Weights of a small contrastive image-text model: encoder width 128.
Rows from expert 5 of block 3 of the image encoder, named by matrix and row number. Rows with one number belong to one neuron. Each number is 500 + 50 x the weight over its row's rms, rounded and kept within 0 to 999. All counts start at 0. Numbers have three digits each. After the name is the row's rms in percent of the matrix's.
# up: expert up (encoder.blocks.3.mlp.up, 16x64x128), inputs 0-127
# down: expert down (encoder.blocks.3.mlp.down, 16x128x64, transposed), outputs 0-127
up.27 100:424518446501519433498512548512454531496448535475518457507542517625511578621614529549574457447552467477531439566502508546539535529493496463410395422482533514546463568494561554421492463523411569499411488582511525541472451536593456576525438525361529504489509502592536527472442468495404572479497466552509569530463522496513475465479447542474416508500440480453523452528537463547416493442497
down.27 105:507539554512460622533466507522533424466494526512417572449421497457538529486449511424466506458501462559521563599472633533483549424463478493493573421408445560582431438578461450564489546440526452490497553493489475404526400428512558536444512452521493525445452493545464555523414500490461430604474544589492414480498482580477491530501450444451548525569494490526526436491529491472488510558423
up.28 099:427529529561433496525533583429537525501579599548551472486500539582424430516512474511493482465538499566457463390535543456542447480489563516410619498530573395463480522524489540542546519439507519555492473566461454487556331485581464493570462535491452564541496491569494497409528514515501575422499464463449412514525522555547422459490481440394474459508542511546440453471529478533552520465545
down.28 103:545560506531503536480533476503460530509438586536472479460506489490470536491415476401538550547531595517503470512515490537460481512622479459528502506491541476494555420491508520407512548524476565485558538473326494495530534511502607484519571519375495381461553543542452492499632573560520445500497382415431539492598532497483520487512505513449480539476505488435510589509491404491545512411544
up.29 098:383514523479469529551556500441483464579513440428600595416492407540488432523578591511471457509499511415451597566398543496423457450519403494459467513576468524481530492453451455485468479555420497503452551522514567419512544531521491552480514411485534525539423545513577497487446545517557472519445490565544558526567418550523517514564451507485517509570557600458505464536469529391522495476455
down.29 100:553504393480543402529418541410574474452554598590624534563544478548461547504504458448449430576517467456488470435512488525532563642506525463561486475413514540459483536436548422607459487515517476544487476418400503554525440497414486516530479477500523455430498544487542517456514556476562468605511516495494559511481486464472414479439597505490566478486541491521495492452457428560483523480534
up.30 099:595478557457539522502430531523564564527575499474459599444481541443480505453405490495493528546519524508587526572538471430509571512541473515564535479529474526373484499587480500449512562575516570546530488540477444512554484558494487419536465521573439334422444429493478465512524483525488620526538494522465484416505483529483543498433549449427414519563496479481471370537466477422517490429507
down.30 103:504508538507613471514484456580513459520450494511602441494501494549532534577548515432533398416489544480554489538573482463461567608573463463541441483623539470528483454541538528549543508507381419534492458532543577465500468494432427559514327479510508508451441549428495473498497470435542445493487454476531477499356449465464560554508472481468505466469494514526541486483466482471569509444406
up.31 102:596531500477529519494520490485495547546391567491503612467566487461448516423433437436591485534457487477441454528385435427479496520525482515436549419439487562554455488475485493521435541511477560559566575494571481530484564476532504435541555497522478479475470535508465554455459505491618509515502544474480521435620436539533529499521482494458493550359525522463522396402540488590445519415571
down.31 103:593589440487583562475341490486560472485552435483514537506459505485489475417521544396548507516498407429573564548505576476524465439474523443478527423576522422493540500546535553532463484439451532516529478485469505407434496534508486493405458558518438495472529444498477561544547344547473559473424529545447496461536515547549525507528543443522438460499525484464473498452557526568402434458439
up.32 099:575458462538472486552418430531479516503411487500486455482449499567426582500454531456537555352514518451524518439415559452460601550464446540468480576520438557551509526465505601507501491529485586571507515584512491565538428511500406566553472475454530404472511463483530530518494510507526508499452439541495613498450553489624549528442549402471480489521527477517454484580452418424492487475579
down.32 106:526405531518425509525540571557493561431456478452466502483513442503542548501471432523505567581411499533538483424538499516503511470401481495459559478459458570443545546483529536504544573520667484607426442510546521558537459442529604516543611456539593533443483497470494541467524480467482465535501526491526595527428422462553456411484459553500392525480575442458464456534481454480574532510531
up.33 103:419527429511411587445516520520597430428535551470599445451530500481474430569544429491426517421511503497425543526552522510504492505484511581555482486500489507546524486500565490450483498670513504547446468363504517517494488430528537534530549566548513491437539502508408581427469445506484487448469427489547557481528439618465588530565524452512563535513478499448483526426447513481477495447598
down.33 096:587414512470515527480459477488483444551587522508460486456495626506557421468522510469543416566545456573550513515499534588453496460476504426463565518412479552481413421523477549512457552627442562482417537582532471576495424421498474584488503487479490528511494553450546529483491550468366481504479517443501553457460560435526477456546490520444502356543497550452447512517539579488534503473577
up.34 097:546393484448493515504590474467455508479528502426521545562503566407486504567573435494454432479544445415559510589496407539388586554534519481511540495511456544509530497472389466479572453465438492551512541460544513426504493434441559556503444560498514532472428562520516431389506462548430568530489481533514542630514452537516479518533488407530469490562580495414534531477554556542519546431525
down.34 093:494467468511567462583502544659485430530543545540451374508499423417471471521550480497543483493534458474468515552495486557482475514503509529422563562487496434560548452504490512516601478517498455495424524503425444535404469491482418533546509550450485599463468563421529445463472543530417425511431540513541537467452544472475512342533539506472596446511431509517522509473480451535551494405404
up.35 097:522540504417487581499448486406550451480527520519551581617456523499528527563583474456486427537484484466522424446533491536475394444508579453471517455505533532483598535530430471538587390507504542628475483460468566468375468449445567542610527544501479507429506506494455485548496475551533544476480453503554542514592450535456495492472436556495419518438540438575547541497431431487484463551530
down.35 093:533433517472526481463406535595495550458488565529502527497557539454429599540522489497478466552495529531492498456575478471502551392550552516494411629479489536496482421586567512412499460491558596406512520501499491492425487523529367423394486542514538482500574524575551514541530415481462504585555517482430562467483509578486489439519499515449550449615503481500563546470540552541438517506563
up.36 100:465383460532575524531527636465585462554535490518506428491485464470533599478541432469529403562531525486530562528467501492493491521502514497579417508520531535532403379484518491555512464397508479524535422503466484558451426405562496507482505502559609520499411518547473537508421471463557477533564526543446453517558539565455631511541466448528593456523407497483498511509477511428512448465452
down.36 105:540526438523442501476435370507475435470433448494520472497436511477437539441444399457625512490530494482499458494440414582603512479532457521526548592518527545569545534504422411488454511444492598486536507566540564386536590563622537503541556494527513496562484470478515431448478455520440503509485423473475540447531542543474472588533436508529587572530516479511500478428521532456504417498531
up.37 094:598373464540437492340562505493533518492444484504561502570564451495438542452481502471520546507478513503538508573551465517520424479502479536448428462504468503522464555561394420430526557404492548415466480461426486545532509522541507476547434498581496539530581543564540530516497485452579495499494446502427443429481528473490470536428530506425541610440518514484463601605573517483585489534507
down.37 100:555586528535469430529489616479511421520525507536525448517388469538504553538575549500456642501552539509580587550387484519566521540496552452521543439533427514570477544494498594541509437457421575506528501530626547513511429479552494527427499551456501450509520501506546546510518540471460513488543496463547530501565495441488594426548463478555534463482537457439586481484508451518472372441558
up.38 100:408454565494452478583562406479528433512462512570502562437493508520535485475456454584463451481503471446420451501486428467525546486468423508484598531476454525545495487541516534527527511438547500550513458455430456419382513534570524588445569467493578525504420426537486466510477443537476534498455498497573585503492596534456526508519447580550529607415606501477557440462452558628532482470496
down.38 099:510517522488496499545463553548444499576481586572483473465438452513557477548577542524465574511555511374508533480457521532449475431555567576520507432538430534549567509500490534598572481597451437608486352453403482490483540518500405548550468541546624473576504510542454449510442479496589526544439457468568564528500406460501542471456492486474448515464518455503520432498450502513454454460478
up.39 099:469524477468506467406502465522539527472590455452465505420467526516529592494501435506560430525481511534515451538483578484485571497515422526477467538490516522459525498493511450559592485547516617458503457573492377483503423592508552472556531551483435496578554507409552494477386579535500541504487379625399495516446561547507551565494466429517588480549437509434452476480508471472469417526440
down.39 104:543551532545454484531458406444481551537534469476469518427448509424509562539544490468521483449580365436518487485550430448494481514418463536462459507525537542455570494560493562497412574419480547502512530599520485456472423493541581470551584496487510466504484513484451534510474543540599526514524488617460516531546562537479483431465586524549379545626464560463510543427493554473532626506521
up.40 103:541466598495380502416512526405547546353531511567544488435465482438487566430554532565487482583488485549527481396466461400479514498479535527453473489502553466483447606525481491385508490537486562438570572502574611477481413515571528537510471530465513442528538555499472564543453549452492505452523456436522506422526519535485474473485526439485598498538439505445557564420484513508549485511441
down.40 103:497485534436544603519482431422492464501560543488514518507529453514448460515446490458564548525366492470533479467518494581534512544440473523449537454572509437514491534518536498532465500506408505601522489570501466491506635536530496537496517466476508418502495578408490505579473501490494441641498519486501488575479560560484598371569598445491474458479509454492530501479475467511518486695491
up.41 103:533481560435452508424468434503436440527423496590530538419539484410515525448470517455564408560496578517525593523498426552465529532474464530561554544612491447517518458507442519539351588512533474392542499502451447435505456580513514515522419551478501480494521527436505476462576454566491453515504512501478541482519535564519499497557485549442569518390447583595464580533490485555505430443485
down.41 101:538525496514544394513439617572487529556432478508439524409461526458497524535467537566477443548555476485500506377452531491491493412502459471451518421519560549551533441497509511512455389500496494465474451495495426456502529589495477518494411433594504456500503466505503358477511497592560504539515534380416500377579455521534425524494506438481520467457472582570439492467552575456484480534500
up.42 104:425439441520484485476479493419587370472503497520578473621458580486393477472545567541527418520523623528503519513460482552527578474453537534546557521548445581496452529516411506589546455452595441493486461437457543605503504571482466484489430543505466512495451497451454457400423514544477492445470508475495481467504539498528439506503560500573540487437474522458604611500510528518491567480449
down.42 100:549431444495464498546519500497497520514509478517468412578562491422489428522420550478476533464525562519481460488413371490462614454540577454494428499465572504472486429473599482511520462495580477556468540503474495533504556519460493465398471480556546425526619452492546494519480624405394530496455493583513564525525498425523481527495414482421595496495512491460480582512568507387503489538473
up.43 102:553533494468459469504483416536498479494442510482523557535462469533407406534396454548466487509526427507490519609501470494433552483525471399489548537540516553469454500568475527464575477454520520528510498464606434487473465478538549489504398486485490544452591474515476580493525451419490407533415584669549455476471452569464577444530512498523420454529556560531576519571494472556512524593426
down.43 102:413519409569593430555452589471460493481574574578496518541551559493490464402551519429480573456493480589549488501486528502434492476502461408419555461553490478530468430484484455507486500451594564467486514594546522564448498515525523554508490472515455558517495469512532453492545423623444475453543421543548453427480469575520527493489542617580496527518496431452509449450502632503479442549476
up.44 098:482452414518493448530522496529503454532513535488543535438574513462391468573571400506534561485471506527496478439444491568551642449500532453507506492468519532521618485520474467431471427520484498540492464593516612443568383441501468512521413518569485554465471600515468572519575530534462462569468502472492471509434546496497521548536394479484456456530462575568458449521596456520408446531556
down.44 102:449485536520505487581552447404433502484579437468476521588477521488511415527547475521561508540463423470567520557556529488427481551463522447499389453411469530477495472505587604437561492442432478511566540468515499495555470398526491516602548489497429534441452527484538442527520511538455610440557474471454484482515465538505530437383466590535562524564492578485628503444512501526428527457458
up.45 103:517551492443520508390550489570462454510405514592610421494528465555468455491462539487550593485522522496475563579507486487557588503490570537449392523444479567553441488501519495465510554483540457508517449558506463464601504502459454489500498361492498489481550683442484457425469543510421512569436471557529512535484528506568464545439465516497453458454473484455387523519536470473533488428555
down.45 105:470586521536556556517488471611498505513572457522542433576526463441507460555524490521418512518462451425495448430596568500537513413546426504532506433432521556560591463492505431469455622521498535474527498487420431524469535453534488528452541495451610465460514523452416471535486464443477425517414542430494559492465456566552513466545464406607473483647500459543515462468571489517503521536495
up.46 102:577482497559538461508489559495545405586626451502526456551526506569575528534496392546431493525519435593418479510568542459511449469538425473534461570433422461541510487444453501542512476555555579468516549528550503431571478582477510509576477494484561553426404553449535433475406486480489406467428509485535538477527526536503432524484555500564579367430504495538473492517435495465473469518478
down.46 100:506519482402532485373436453453407490495577443558485474517534460458462507511465592562494452593512509485450559536506545479561468511437603460553528419509466398464562502448475534454609460524503429511512558515442428468466400437534541428533515498463510533464519490494507445452452551564447590434506476483481504594442471480480511524462447500580444520500545547485554580418418538566562573447509
up.47 099:543470540452561491558442484517484460582439549542498457416547397501442393490376466496513553417510514545495503529484523492467481549436422480468495510450527470569454560676489560459547516575430509450521596523484502487488541419513469531523575629560503455433470469516544562401535516566534487489481486472465557516543506539506429523591524554467367496433510489519455490557485496517479490487517
down.47 095:472505481464478493475442495488530515430474458498404504548464520533497468441509534546609519510506511481490444481560489496469525476579439502538592468378461574465495476546533484502545442458511497425468572531479484341542420488512532501548451483553553458522506584556507412585430535526554509455498532484527469513402565464506434546531474543604448532512494425600453418525544599490580361466495
up.48 098:413498494577473483491518459483456477621453526532559495545513516576511539405483479543518539509362498493463507605530484529542504520413500511477504470404544451554548510508492548471555473464416500672498427459530519634439497531463527485518467479507471489477646485520591457460481513485481495565572445410455480446487441550438486498438488466433528488562448453534563576477477506466529506575477
down.48 095:531534499413565502495487551509444454490431462476485431545525527475498484586513511552432543486542504528429473551466475561523368599401600541544505513534450491509541427445553477473432467475437529509439459551570553492549482506479534449464473413431499603543559509538478554541454498384430558516472465540446481543549617563521548536506548515410496480417472518556565520550549504584458569575508
up.49 100:472449527566460431558484597492489498473458443567461459494468503455590473520427535547544489542550444473535507550423605421554518617493541526598519550520421467446484517588498491385447488413493565421438525508506484454618567547513532481433479501478512443469532538520513433466576431498534531441401481458520539499469521562510464561623502495476444461496463550420555576505518506514438549479515
down.49 102:483418414528521476481520534491452548486463467485525537477586493427623534548536459591552503535490444635452544480439541517499469456560524592554468387550508515434516460452488554506513520412467465486418508504504517501472525473543516555517454513527406473576440546545474502533463477487452450544496409623512378531490599579498508479525538474568656468567470535508473533524558488524476474466491
up.50 101:560520538582472562542521522458549525458364562446542518625582450469583479574616437488472489498543464544529527491529530517531476544437482495504404560464462536525516444491525484436484511451460538449523500521426487469407454387539620493455520551514500498455566473492506487465555475545456427524425528602531419486525546515565498501441492432473532533506521572498500384494483423514429517409543
down.50 096:510541507504508525491486498430532566542530538451449539499510492517459514555551456564404519544478557505488453546550521531437570471505436479503495411587515540526526424437453445482448484483464452394472386498561379539530555624511486610470509532479458435497394448515552596530574447443486539494481491454563503395510525533552447475509553440446520591414568448460545578495408503488514538486506
up.51 104:498410468543489489535570555450514524612521479563507570478449413563451477512482512444400500493477503443542441505516607486550339493472528517525503561550503548485399509485484476461524530559498590520552455476529552442423501610550505528499553443429498529521469560464449427447560515480540455500530489509511527604511530481472555513435454468457544588477398468512571538472512512477581385438434
down.51 105:475560558455456517596554535539400597558459579485397441407480525508412406500551569551448486497465494536526536548507541488489500561475472608587428523423516563458399581500534453501476544615431442484512500500491572461444474557486484516472524471484468558453473496463490516496427489459593500515492499561515494530464452490452518564527517433476562560540556455551455458407457418596500447483490