Rows from block 2 of the image encoder of a small contrastive image-text model, named by matrix and row number. Rows with one number within an expert belong to one neuron, the router's apart. Each number is 128 + 24 x the weight over its row's rms, rounded and kept within 0 to 255. All counts start at 0. After the name is the row's rms in percent of the matrix's.
Before each expert's rows are labels from the 100 images, of 14848, where the router gives the expert most weight on average: "top examples" is what is common among them. Only what is clearly more common there than usual is listed. The data: photos of plants and fungi (iNaturalist).
# router: router (encoder.blocks.2.mlp.router.weight, 16x128, trained with AdamW), inputs 64-127
# up: expert up (encoder.blocks.2.mlp.up, 16x64x128), inputs 64-127
# down: expert down (encoder.blocks.2.mlp.down, 16x128x64, transposed), outputs 64-127

# expert 2
top examples: kingdom Fungi
router.2 098 [182 134 141 134 132 135 165 106  90 119 154 132 121 127 140  85 144 154 120 114 126 126 164 153 102 115 170 125 125 130 122 139 139 149 107 110 129 148 120 120 147 125 147 115 155 115 133 147 143 137 123  95 113 110 125 109 119 144 114 124 139 118 121 142]
up.0 100 [ 96 111 150 134 128 144 113 156 113 113 132 159 145 151 167 106 139  94 144  93 109 147 113  90 153  81 159 143 174 147 153 119  66 120 149 141 115 103 120 163 107 156 119 138 123 142 169 130 120 140 137 138 146 117 131  68 128 118 139 116 132 126 110 134]
down.0 096 [ 72  99 153 120 120 129 145 152 102 106  97 139 156 163 129 152 147 107 128 150 117 146 162 106 117 115 112 144 162 173 125 169 113  85 107 159 134  60 136 113 100 107 133 117 109 149 123 135 107 172  95 139 137 123 167 125 145 157 136 111 165 147 123 135]
up.1 096 [117 161 114 126 146 155 134 173 156 114 156 127 137  81  85 145 129  93 111 137 121 122 176  96 122 130 128 112 103 139 189 141 150 120 140  90 129 143 108 150 112 129 139  76 107 137 120 100 118 131 127 126 116 170 145 155 120 161 102  88  98 145 100 135]
down.1 096 [175 148 116 154 122 126 141  99 109 107 116 142 136 133 108 162 163 120 103 157 126 185 158 103  92 121 102 137 182 167 121 139 114  77 113 113 126 131 150  92 166 131 128 157 170 134 139 158 155 113 106 119 125 106 124 108 109 150  94  98 149 114 129 123]
up.2 097 [185 166  96 142 143 151 146 120 124 118 140 125  95 162 109  90 108 178 130 105  99 142  93 151 145 108 150 108 123  85 117  99 129 135 154 140 141 130 126 143 122 154 123 100 133 116 171 113 123 121 143 139 165 121 123 112 128 115 126 158 114 155 125  99]
down.2 091 [153 160  88  89 125 117 148 145 121 158 138 155 142 140 151  66 128 136 145 121 148 113 109 152  94 131  80 128 119  95 144 125 150 145 105 130 169 119  99 137  97 131 145 153 149 126  91 147 126  96 144 127 123 126  82 162 107 145 105 176 148 137  93  97]
up.3 103 [139 121 117  65  92  93 121 179 122 131 126  89 127 134 148  98  99 120 138 116 178 117 129 106 147 114 160 137 120 157 150 155 111 141 114 142  96 139  87 164 140 120  71 124 143 141  63 175 100 177 122 121 140 146 103 125 135 105 118 136 160 101 132 116]
down.3 101 [104 115 122 132 173  70 146 112 137 162 178  88  95  90 128 143 143 162 113 131 111 143 112 133  99 154 135 137 148 120 128 126 129 128  94 101 149 105 122 118 144 122 149 121 145  66 147 156 136 157 161 120 134 114 107 133 145 142 159 143 128 144 100 129]
up.4 103 [140 168 110 152 125 182 119  70 145 149 159  97 110 115  99 119 155 106 126 154  97 188 129 162 140 150  92 117 103  94 121 115 106 115 132 103 153  85 141 133 127 149 126 142 134  99 126 131 126 156 117  81 135 119 100 111 145 181 118 141 141 152 156  89]
down.4 109 [146 158 164 142 133 117 145 136 152 143 135 113 125  94  88 175  94 133 132  78 154 141 162 125 142 150 131  85  92 135 164 144 124 179 167 152 116 147  69 151 134  96 183 113 131 135 121 143 136 120 117 115 131 101 126  67 119 129 186 126 137 128 117 101]
up.5 101 [147 137 164  93 112 129 160  89 162 121  98 156 113 132 150 146 105 147 110 123 154 187 101 105 140 115  98 125 132 147 104 100 153 133  95 140 114 118 122 114 166 108  89  83 148 119 129 102 139 120 141 133 104 135 112 130  90 156 122 136 141 139 119 109]
down.5 106 [115 106 146 157 137 140 152 101 150 102 152  82 133 154 155  99 141  98  83 109 147 151 173 110 132 107 143 118 146  79 156 166 150 144 135 100 145 122 122 122 169 102 121 163 156 135 100  95  82 117 111 152 152 119 164 110 103  82 133 142 152 120 146 142]
up.6 106 [163  99 153 109 126 117 174 109 135 121 156 132 146 145 118 193  89  92 119 143 118 147 134 142 168 132 115 150 135 106 150 168 124 134  91 127  98 130 137 148 125 109 121 144 131 122 103 164 116 172 134 119 133 112 117 121 114  90 153 133 175 146 115 113]
down.6 106 [ 82 140 124 162 132 118 151 170  94 144 153 132 159 110 140 140 124 155 106 113 148 120 135 125 117 153 147 144 124 148  92  91 116 134  91 107 158 135  78 144 126 153 112 170 160 105 173 124 142 108 133 142 185 143 144 124 146 142 149 123 120 133  86 185]

# expert 11
top examples: order Asterales; family: Asteraceae
router.11 097 [120 149 110 145 121 104 108 128  90 114 109 145 131 133 140 153 146 119  89 125 125  85  96 132 142 146 123 129 125 123  83 109  85 115  89 121 105 140  90 118 122  92 111 138  96 139 134 114 117 138 139 171 131 164  96 112 152 129 137  98  99 117 112 184]
up.0 095 [125 116 126 127 123 125 169 101 142 115 111 110 133 176 123 160 160 133 145 106 122  93 125 129 122 137 101 122 116 105 138 108 122 115 148 137 103  90 143 125 129  76 183 151 109 102 149 143 196 106 119  76 133  84 171 123 152 117 157 119 154 161 117 130]
down.0 097 [169  93 130 151 111 132 134 147 149 159 156 119 140 157 162  82 129 113 123 128 135 135 150 176 115 136 182 124 174 180 154 137 157 135 148 133 114 138 147 131 144 129 128 111 103 170 105 145 111 107 105 128 134 125 121 112 141 118 132 120 147 144 131 144]
up.1 107 [117 155 140 150 125 134 128 150 125  98 170 110 158 106 122 154 134 190 122 134  95 140 150 156 110 134  60  89 151 109 134 151 142 136 117  84 122 100 144 129 143 127  97 101 146 123 143 158  85 130 121 131 152 179 124 172  98 115 143 147 104 162  85 165]
down.1 107 [112 125  67 109 132 137 138 136 145 123  70 115 128 138  80 132  80 181  84 135 108 139 123 149 147 139 119 120 109  85 185 127 182 146 134 119 158  95 157 121 166 143 189 161 125 132 136 146 163 111 142 100  99 108  86 126 133 102 106 143 147 114 159 124]
up.2 093 [155 104 137 139  98 145 151 142 113 120 119 126 174  70 160  76  80 143 150 127 112  87 171 164 133 109 129 140 113 142  96 161 135 130  88 148 143 115 123 128 105 160 157 136 135 138 136 160  88 138 186  97 164 144 168 124  91 158 121 152  99 131 149 129]
down.2 099 [ 79 157 134 112 161  83 121 131 105 135 117 173  51 146 166 143 113 148 153 168 121 154 117 166 150 129 111 131 156 121 111 151 130 170 116 154 134 126  81 154 139 134 158 135 130 138 113 127 155 161 132 144 139 129 123 119 126  77 135 136 140 159 140 126]
up.3 094 [140 130 143 109  93 137 141 149 105 135 126  80 149 149 173 150 118 121 120 182  96  97 142 125 145 121 104 151 124 129 130 138 164 131 163 105 165  93 129 127 167  81  43 109 111 146 161 149 108 149 146 129 143 130 145 144 135 112 133 116 138 151 104 148]
down.3 094 [147 118 118 177 170 135 100  76 105 173 115 157 144 102 129 118 101 152 128 113 148 149 126 121 133 113 144 148  70 129  90 129 175 125  91 133 136 124 165 143 120  97 130 105 147 122 153 144 135 146  65 135 139 106 112 144 124 117 112 163 124 149 129 125]
up.4 101 [129 170 139 144 154 120  99 117  94 130 118 126 132 132 131 182 168 163 118 108 109 128 136 118 133 131 132  97 119 105 170  94  99 116 135 117 114 119 138 153 148 162 141 134 165 132 160 118 127  94 145 103 136 132 128 138 114  91 130  95 165  98 137 124]
down.4 099 [114 138 114 162  90 160 157 113 138 122 127 153  69 141 103 182 176 118 185 110 118 119 140 131 164 119 107 162 130 107 130 171  84 130 136 123 168 125 131 140 123  93 115 113 128 121 144 101 135 125  98  97 145  90  93 107 179 138  84  95 104 127 106 126]
up.5 096 [143 150 133 116  95 128 147 103 162 165 167 144 122 134 176 113 136 136 110 146 136 108 132  74 119 116 158 137 120 134 145 111  95 147 103  99 127  79 125 153 123 133 133 135 125  89 110 190 165 117 175  98 105 151  96 123 114 120 127 140 134 136 101 132]
down.5 091 [121 124 139  82 129 133 126 131 149  89 119 151 124  88 118 120 137 136 108 130  71 145 110 101 188 175  83 140 120 116 143 117 134 128 128 128 123 152 146 162  98  94 117 132 110  97 154 138 121 137 139 104 136 102  70 128 152 134 117 161 115 124 124 134]
up.6 104 [129 163 109 136 128 161  87 123 137 152  83  96 192 155 101 135 111 165 141 125 166 146 156 195 108 106 142 114 145 143 103 131 115  92 124  97 113 103 142 154 134  98 110 143 134  91 141 110 133 153 110 135 107 138 105 109 155 143 137 134 110 102 132  78]
down.6 107 [132  89 132  85 126  85 161  91 165 141 130 108 143 125 111  97 138 180 132 150 164 109 134 121 114 128 105 144 172 166 108  91 153 128 147 119 120 134 137 136 127  81 180 139 141 119  75 123 165 114 171 136 125 161 105 150 126 140 137 115 129  90 107 144]

# expert 0
top examples: order Ranunculales
router.0 111 [113 108 103 139  84 116 107 152 113 157 114 121 117 120 139 135 188 128 152 181 126 119 162 134 130 147 145  94 142 124 171 136 109 123 105 171 115  71 135 124 124 174 147 128 129  90 132 113 128 114 127 128 134 144 199 163 136 110 152 154 107 117 146 122]
up.0 106 [134 163 121 117 118 161 128  61 125 118 129 107 148 149 143 121 152 120  99 145 151 118 125 124 160 137 118 126 113 101 133 117 141 104 127 142 118  88  82 106 145 133 157 126 169  62 164 101 149 102 131 123 112 134 127 135 135 136 108 151 126 118 154 148]
down.0 106 [102 138 136 119 141  94 173 131 151  92 121 134 132 151 160 141 159 142 115 117 128 106  85  70  99 131 131 128 136 131 166 137 133 147 152 121 141 136 150  89 187 158 112 145 190  76 117 124 137 148 142 116 129  89 127 131 132 117 113 127 126 139 117 133]
up.1 104 [126 205 131 120 166 143 128 162 101 108 106  90 149 187  92 123 150 112  88 140 105 106 154 138 119 122  83 120 140 112 137 179 118 116 126  99 124 147 109 123 154 100 115 142 131 113 124 157 112 125 157 104  96 141 151 125 100 126 172 128 112 109 123 166]
down.1 111 [121 107 126 114 120 125 148 122 108 123 109 156 136 122 102 132 113 145 110 154 156 123 158 118 148 143 136 118 191 125 146 125 125 109 142 103 123 123 150 111  98 143 177 145 158 135 122 126 137 140 124 126 132 108 128 108 167 149 122 117 128 125 141 139]
up.2 103 [132 149 114  76  94 140 145  97 115 171 105 158 155 132 123 134 106 150 155 141  96 130 159  99 144  96  90  87 118 102  95 153 140 106 155 163 139 125 146 113 128 109  94 121 167 137 148  74 125 122  93 115 123 133 120 158 145 102 156 138  82 125 170 137]
down.2 104 [105 112 149 100 138 143 140 113 102 103 151  88 135 123 156 135 134 110 156 154 124  93 132 101 117 114 132 124 125 147  91 125 106 143 174 137 122 148 115 155 132  81 155  75 116 102 120 109 170  56 134 133 137 128 102 111 128 104 142 100 142 181 129  79]
up.3 099 [145 152 135 147 159 107 143 135 128 119 145 141 112 132 140 158 115  89 113 143 149 143 107 155 112  94 118 146 127 185 138 156 130  97 130 154 128  91 119 134  96 111 119 116 153 175 157 151 121  96 127 126 145 132 113 141 122 161 130 139  83 162 168 161]
down.3 094 [136 105 139 153 130 168  81 166 177 100 129 207 145 140 145 158  79 137  90  97 146 107 108  95 144 141 125  98 118 104 109  93 121 126 151 107 131 149 114 143 137 120 135 128 146 133 152  96 121 126 105 181 107 137 128 116 107 119 121 142 150 124 107 151]
up.4 101 [ 81 138 160 190 107  99  68  95 122 149 123  92 107 122 123 152 145 103 168 120 122 141 119 126 127 130 100 116 108 144 153 177 125 155  99 168 148 116 124 103 118 137 149 154 104 150 111 174 113  88 155 156 157  89 169  91  99 121 121 140 147 130 163 111]
down.4 104 [103  96 142  99 142 114 155 124 118 129 204 101 144 118 101 120 160 144 175  97 105  92 114 142 104 143 126 121 144 106 128 130 125 130 152 124 148  71 125 111  77 122 114 120 124 143 152  74 138 111 141 145 174 138 123 127 108 132 163 128 147  82 133 143]
up.5 097 [127 132 167 135 169 107 134 113 107 132 150 124 180 125 115 166  90 108 154 120 181 159 108 122 118 131 180 162 159 146 112 170  99  86 133  92 121 127 136  98 156 116 100 137 131 135 121  96 105 112 113 178 124 129 111 137 128  89 125 119 112 139 131 137]
down.5 096 [161 148 149 115 148 150 110 145 111 136 131 114 107 105 160 100 142 121 122 154 129  97 130 152  95 126 118 149 133 170 101 190 137 117 148 111  92 119 117 114  97 130 138 163 126 124 147 125 155 136 108 140 110 119 156 198 166 149 135 110 158 117 105 180]
up.6 108 [128 159 100 116 112 117 123 128 117 146 109 107  92 108 102 150 126  89 131 146  74 141  94 150 137 127 139 156 146 111 133 130 114 134 129 166 140 160 101 135 139 109 142 140 118 129 142  90 174 149 125 128 167 146 142 111 134 118 154 134 108 114 158 141]
down.6 106 [152 124 112 140 147 108  94 142 121 162  79 108  86 200 109 160 101 149 135 115 121 154 129 155 156  90 115 146 169 146 127 164 133 145 115 192 128 108 109 117  61 133 154 135 146 126 120 131 128 113 112 122 167 115 152 126 126 145 144 133 106 122 130 144]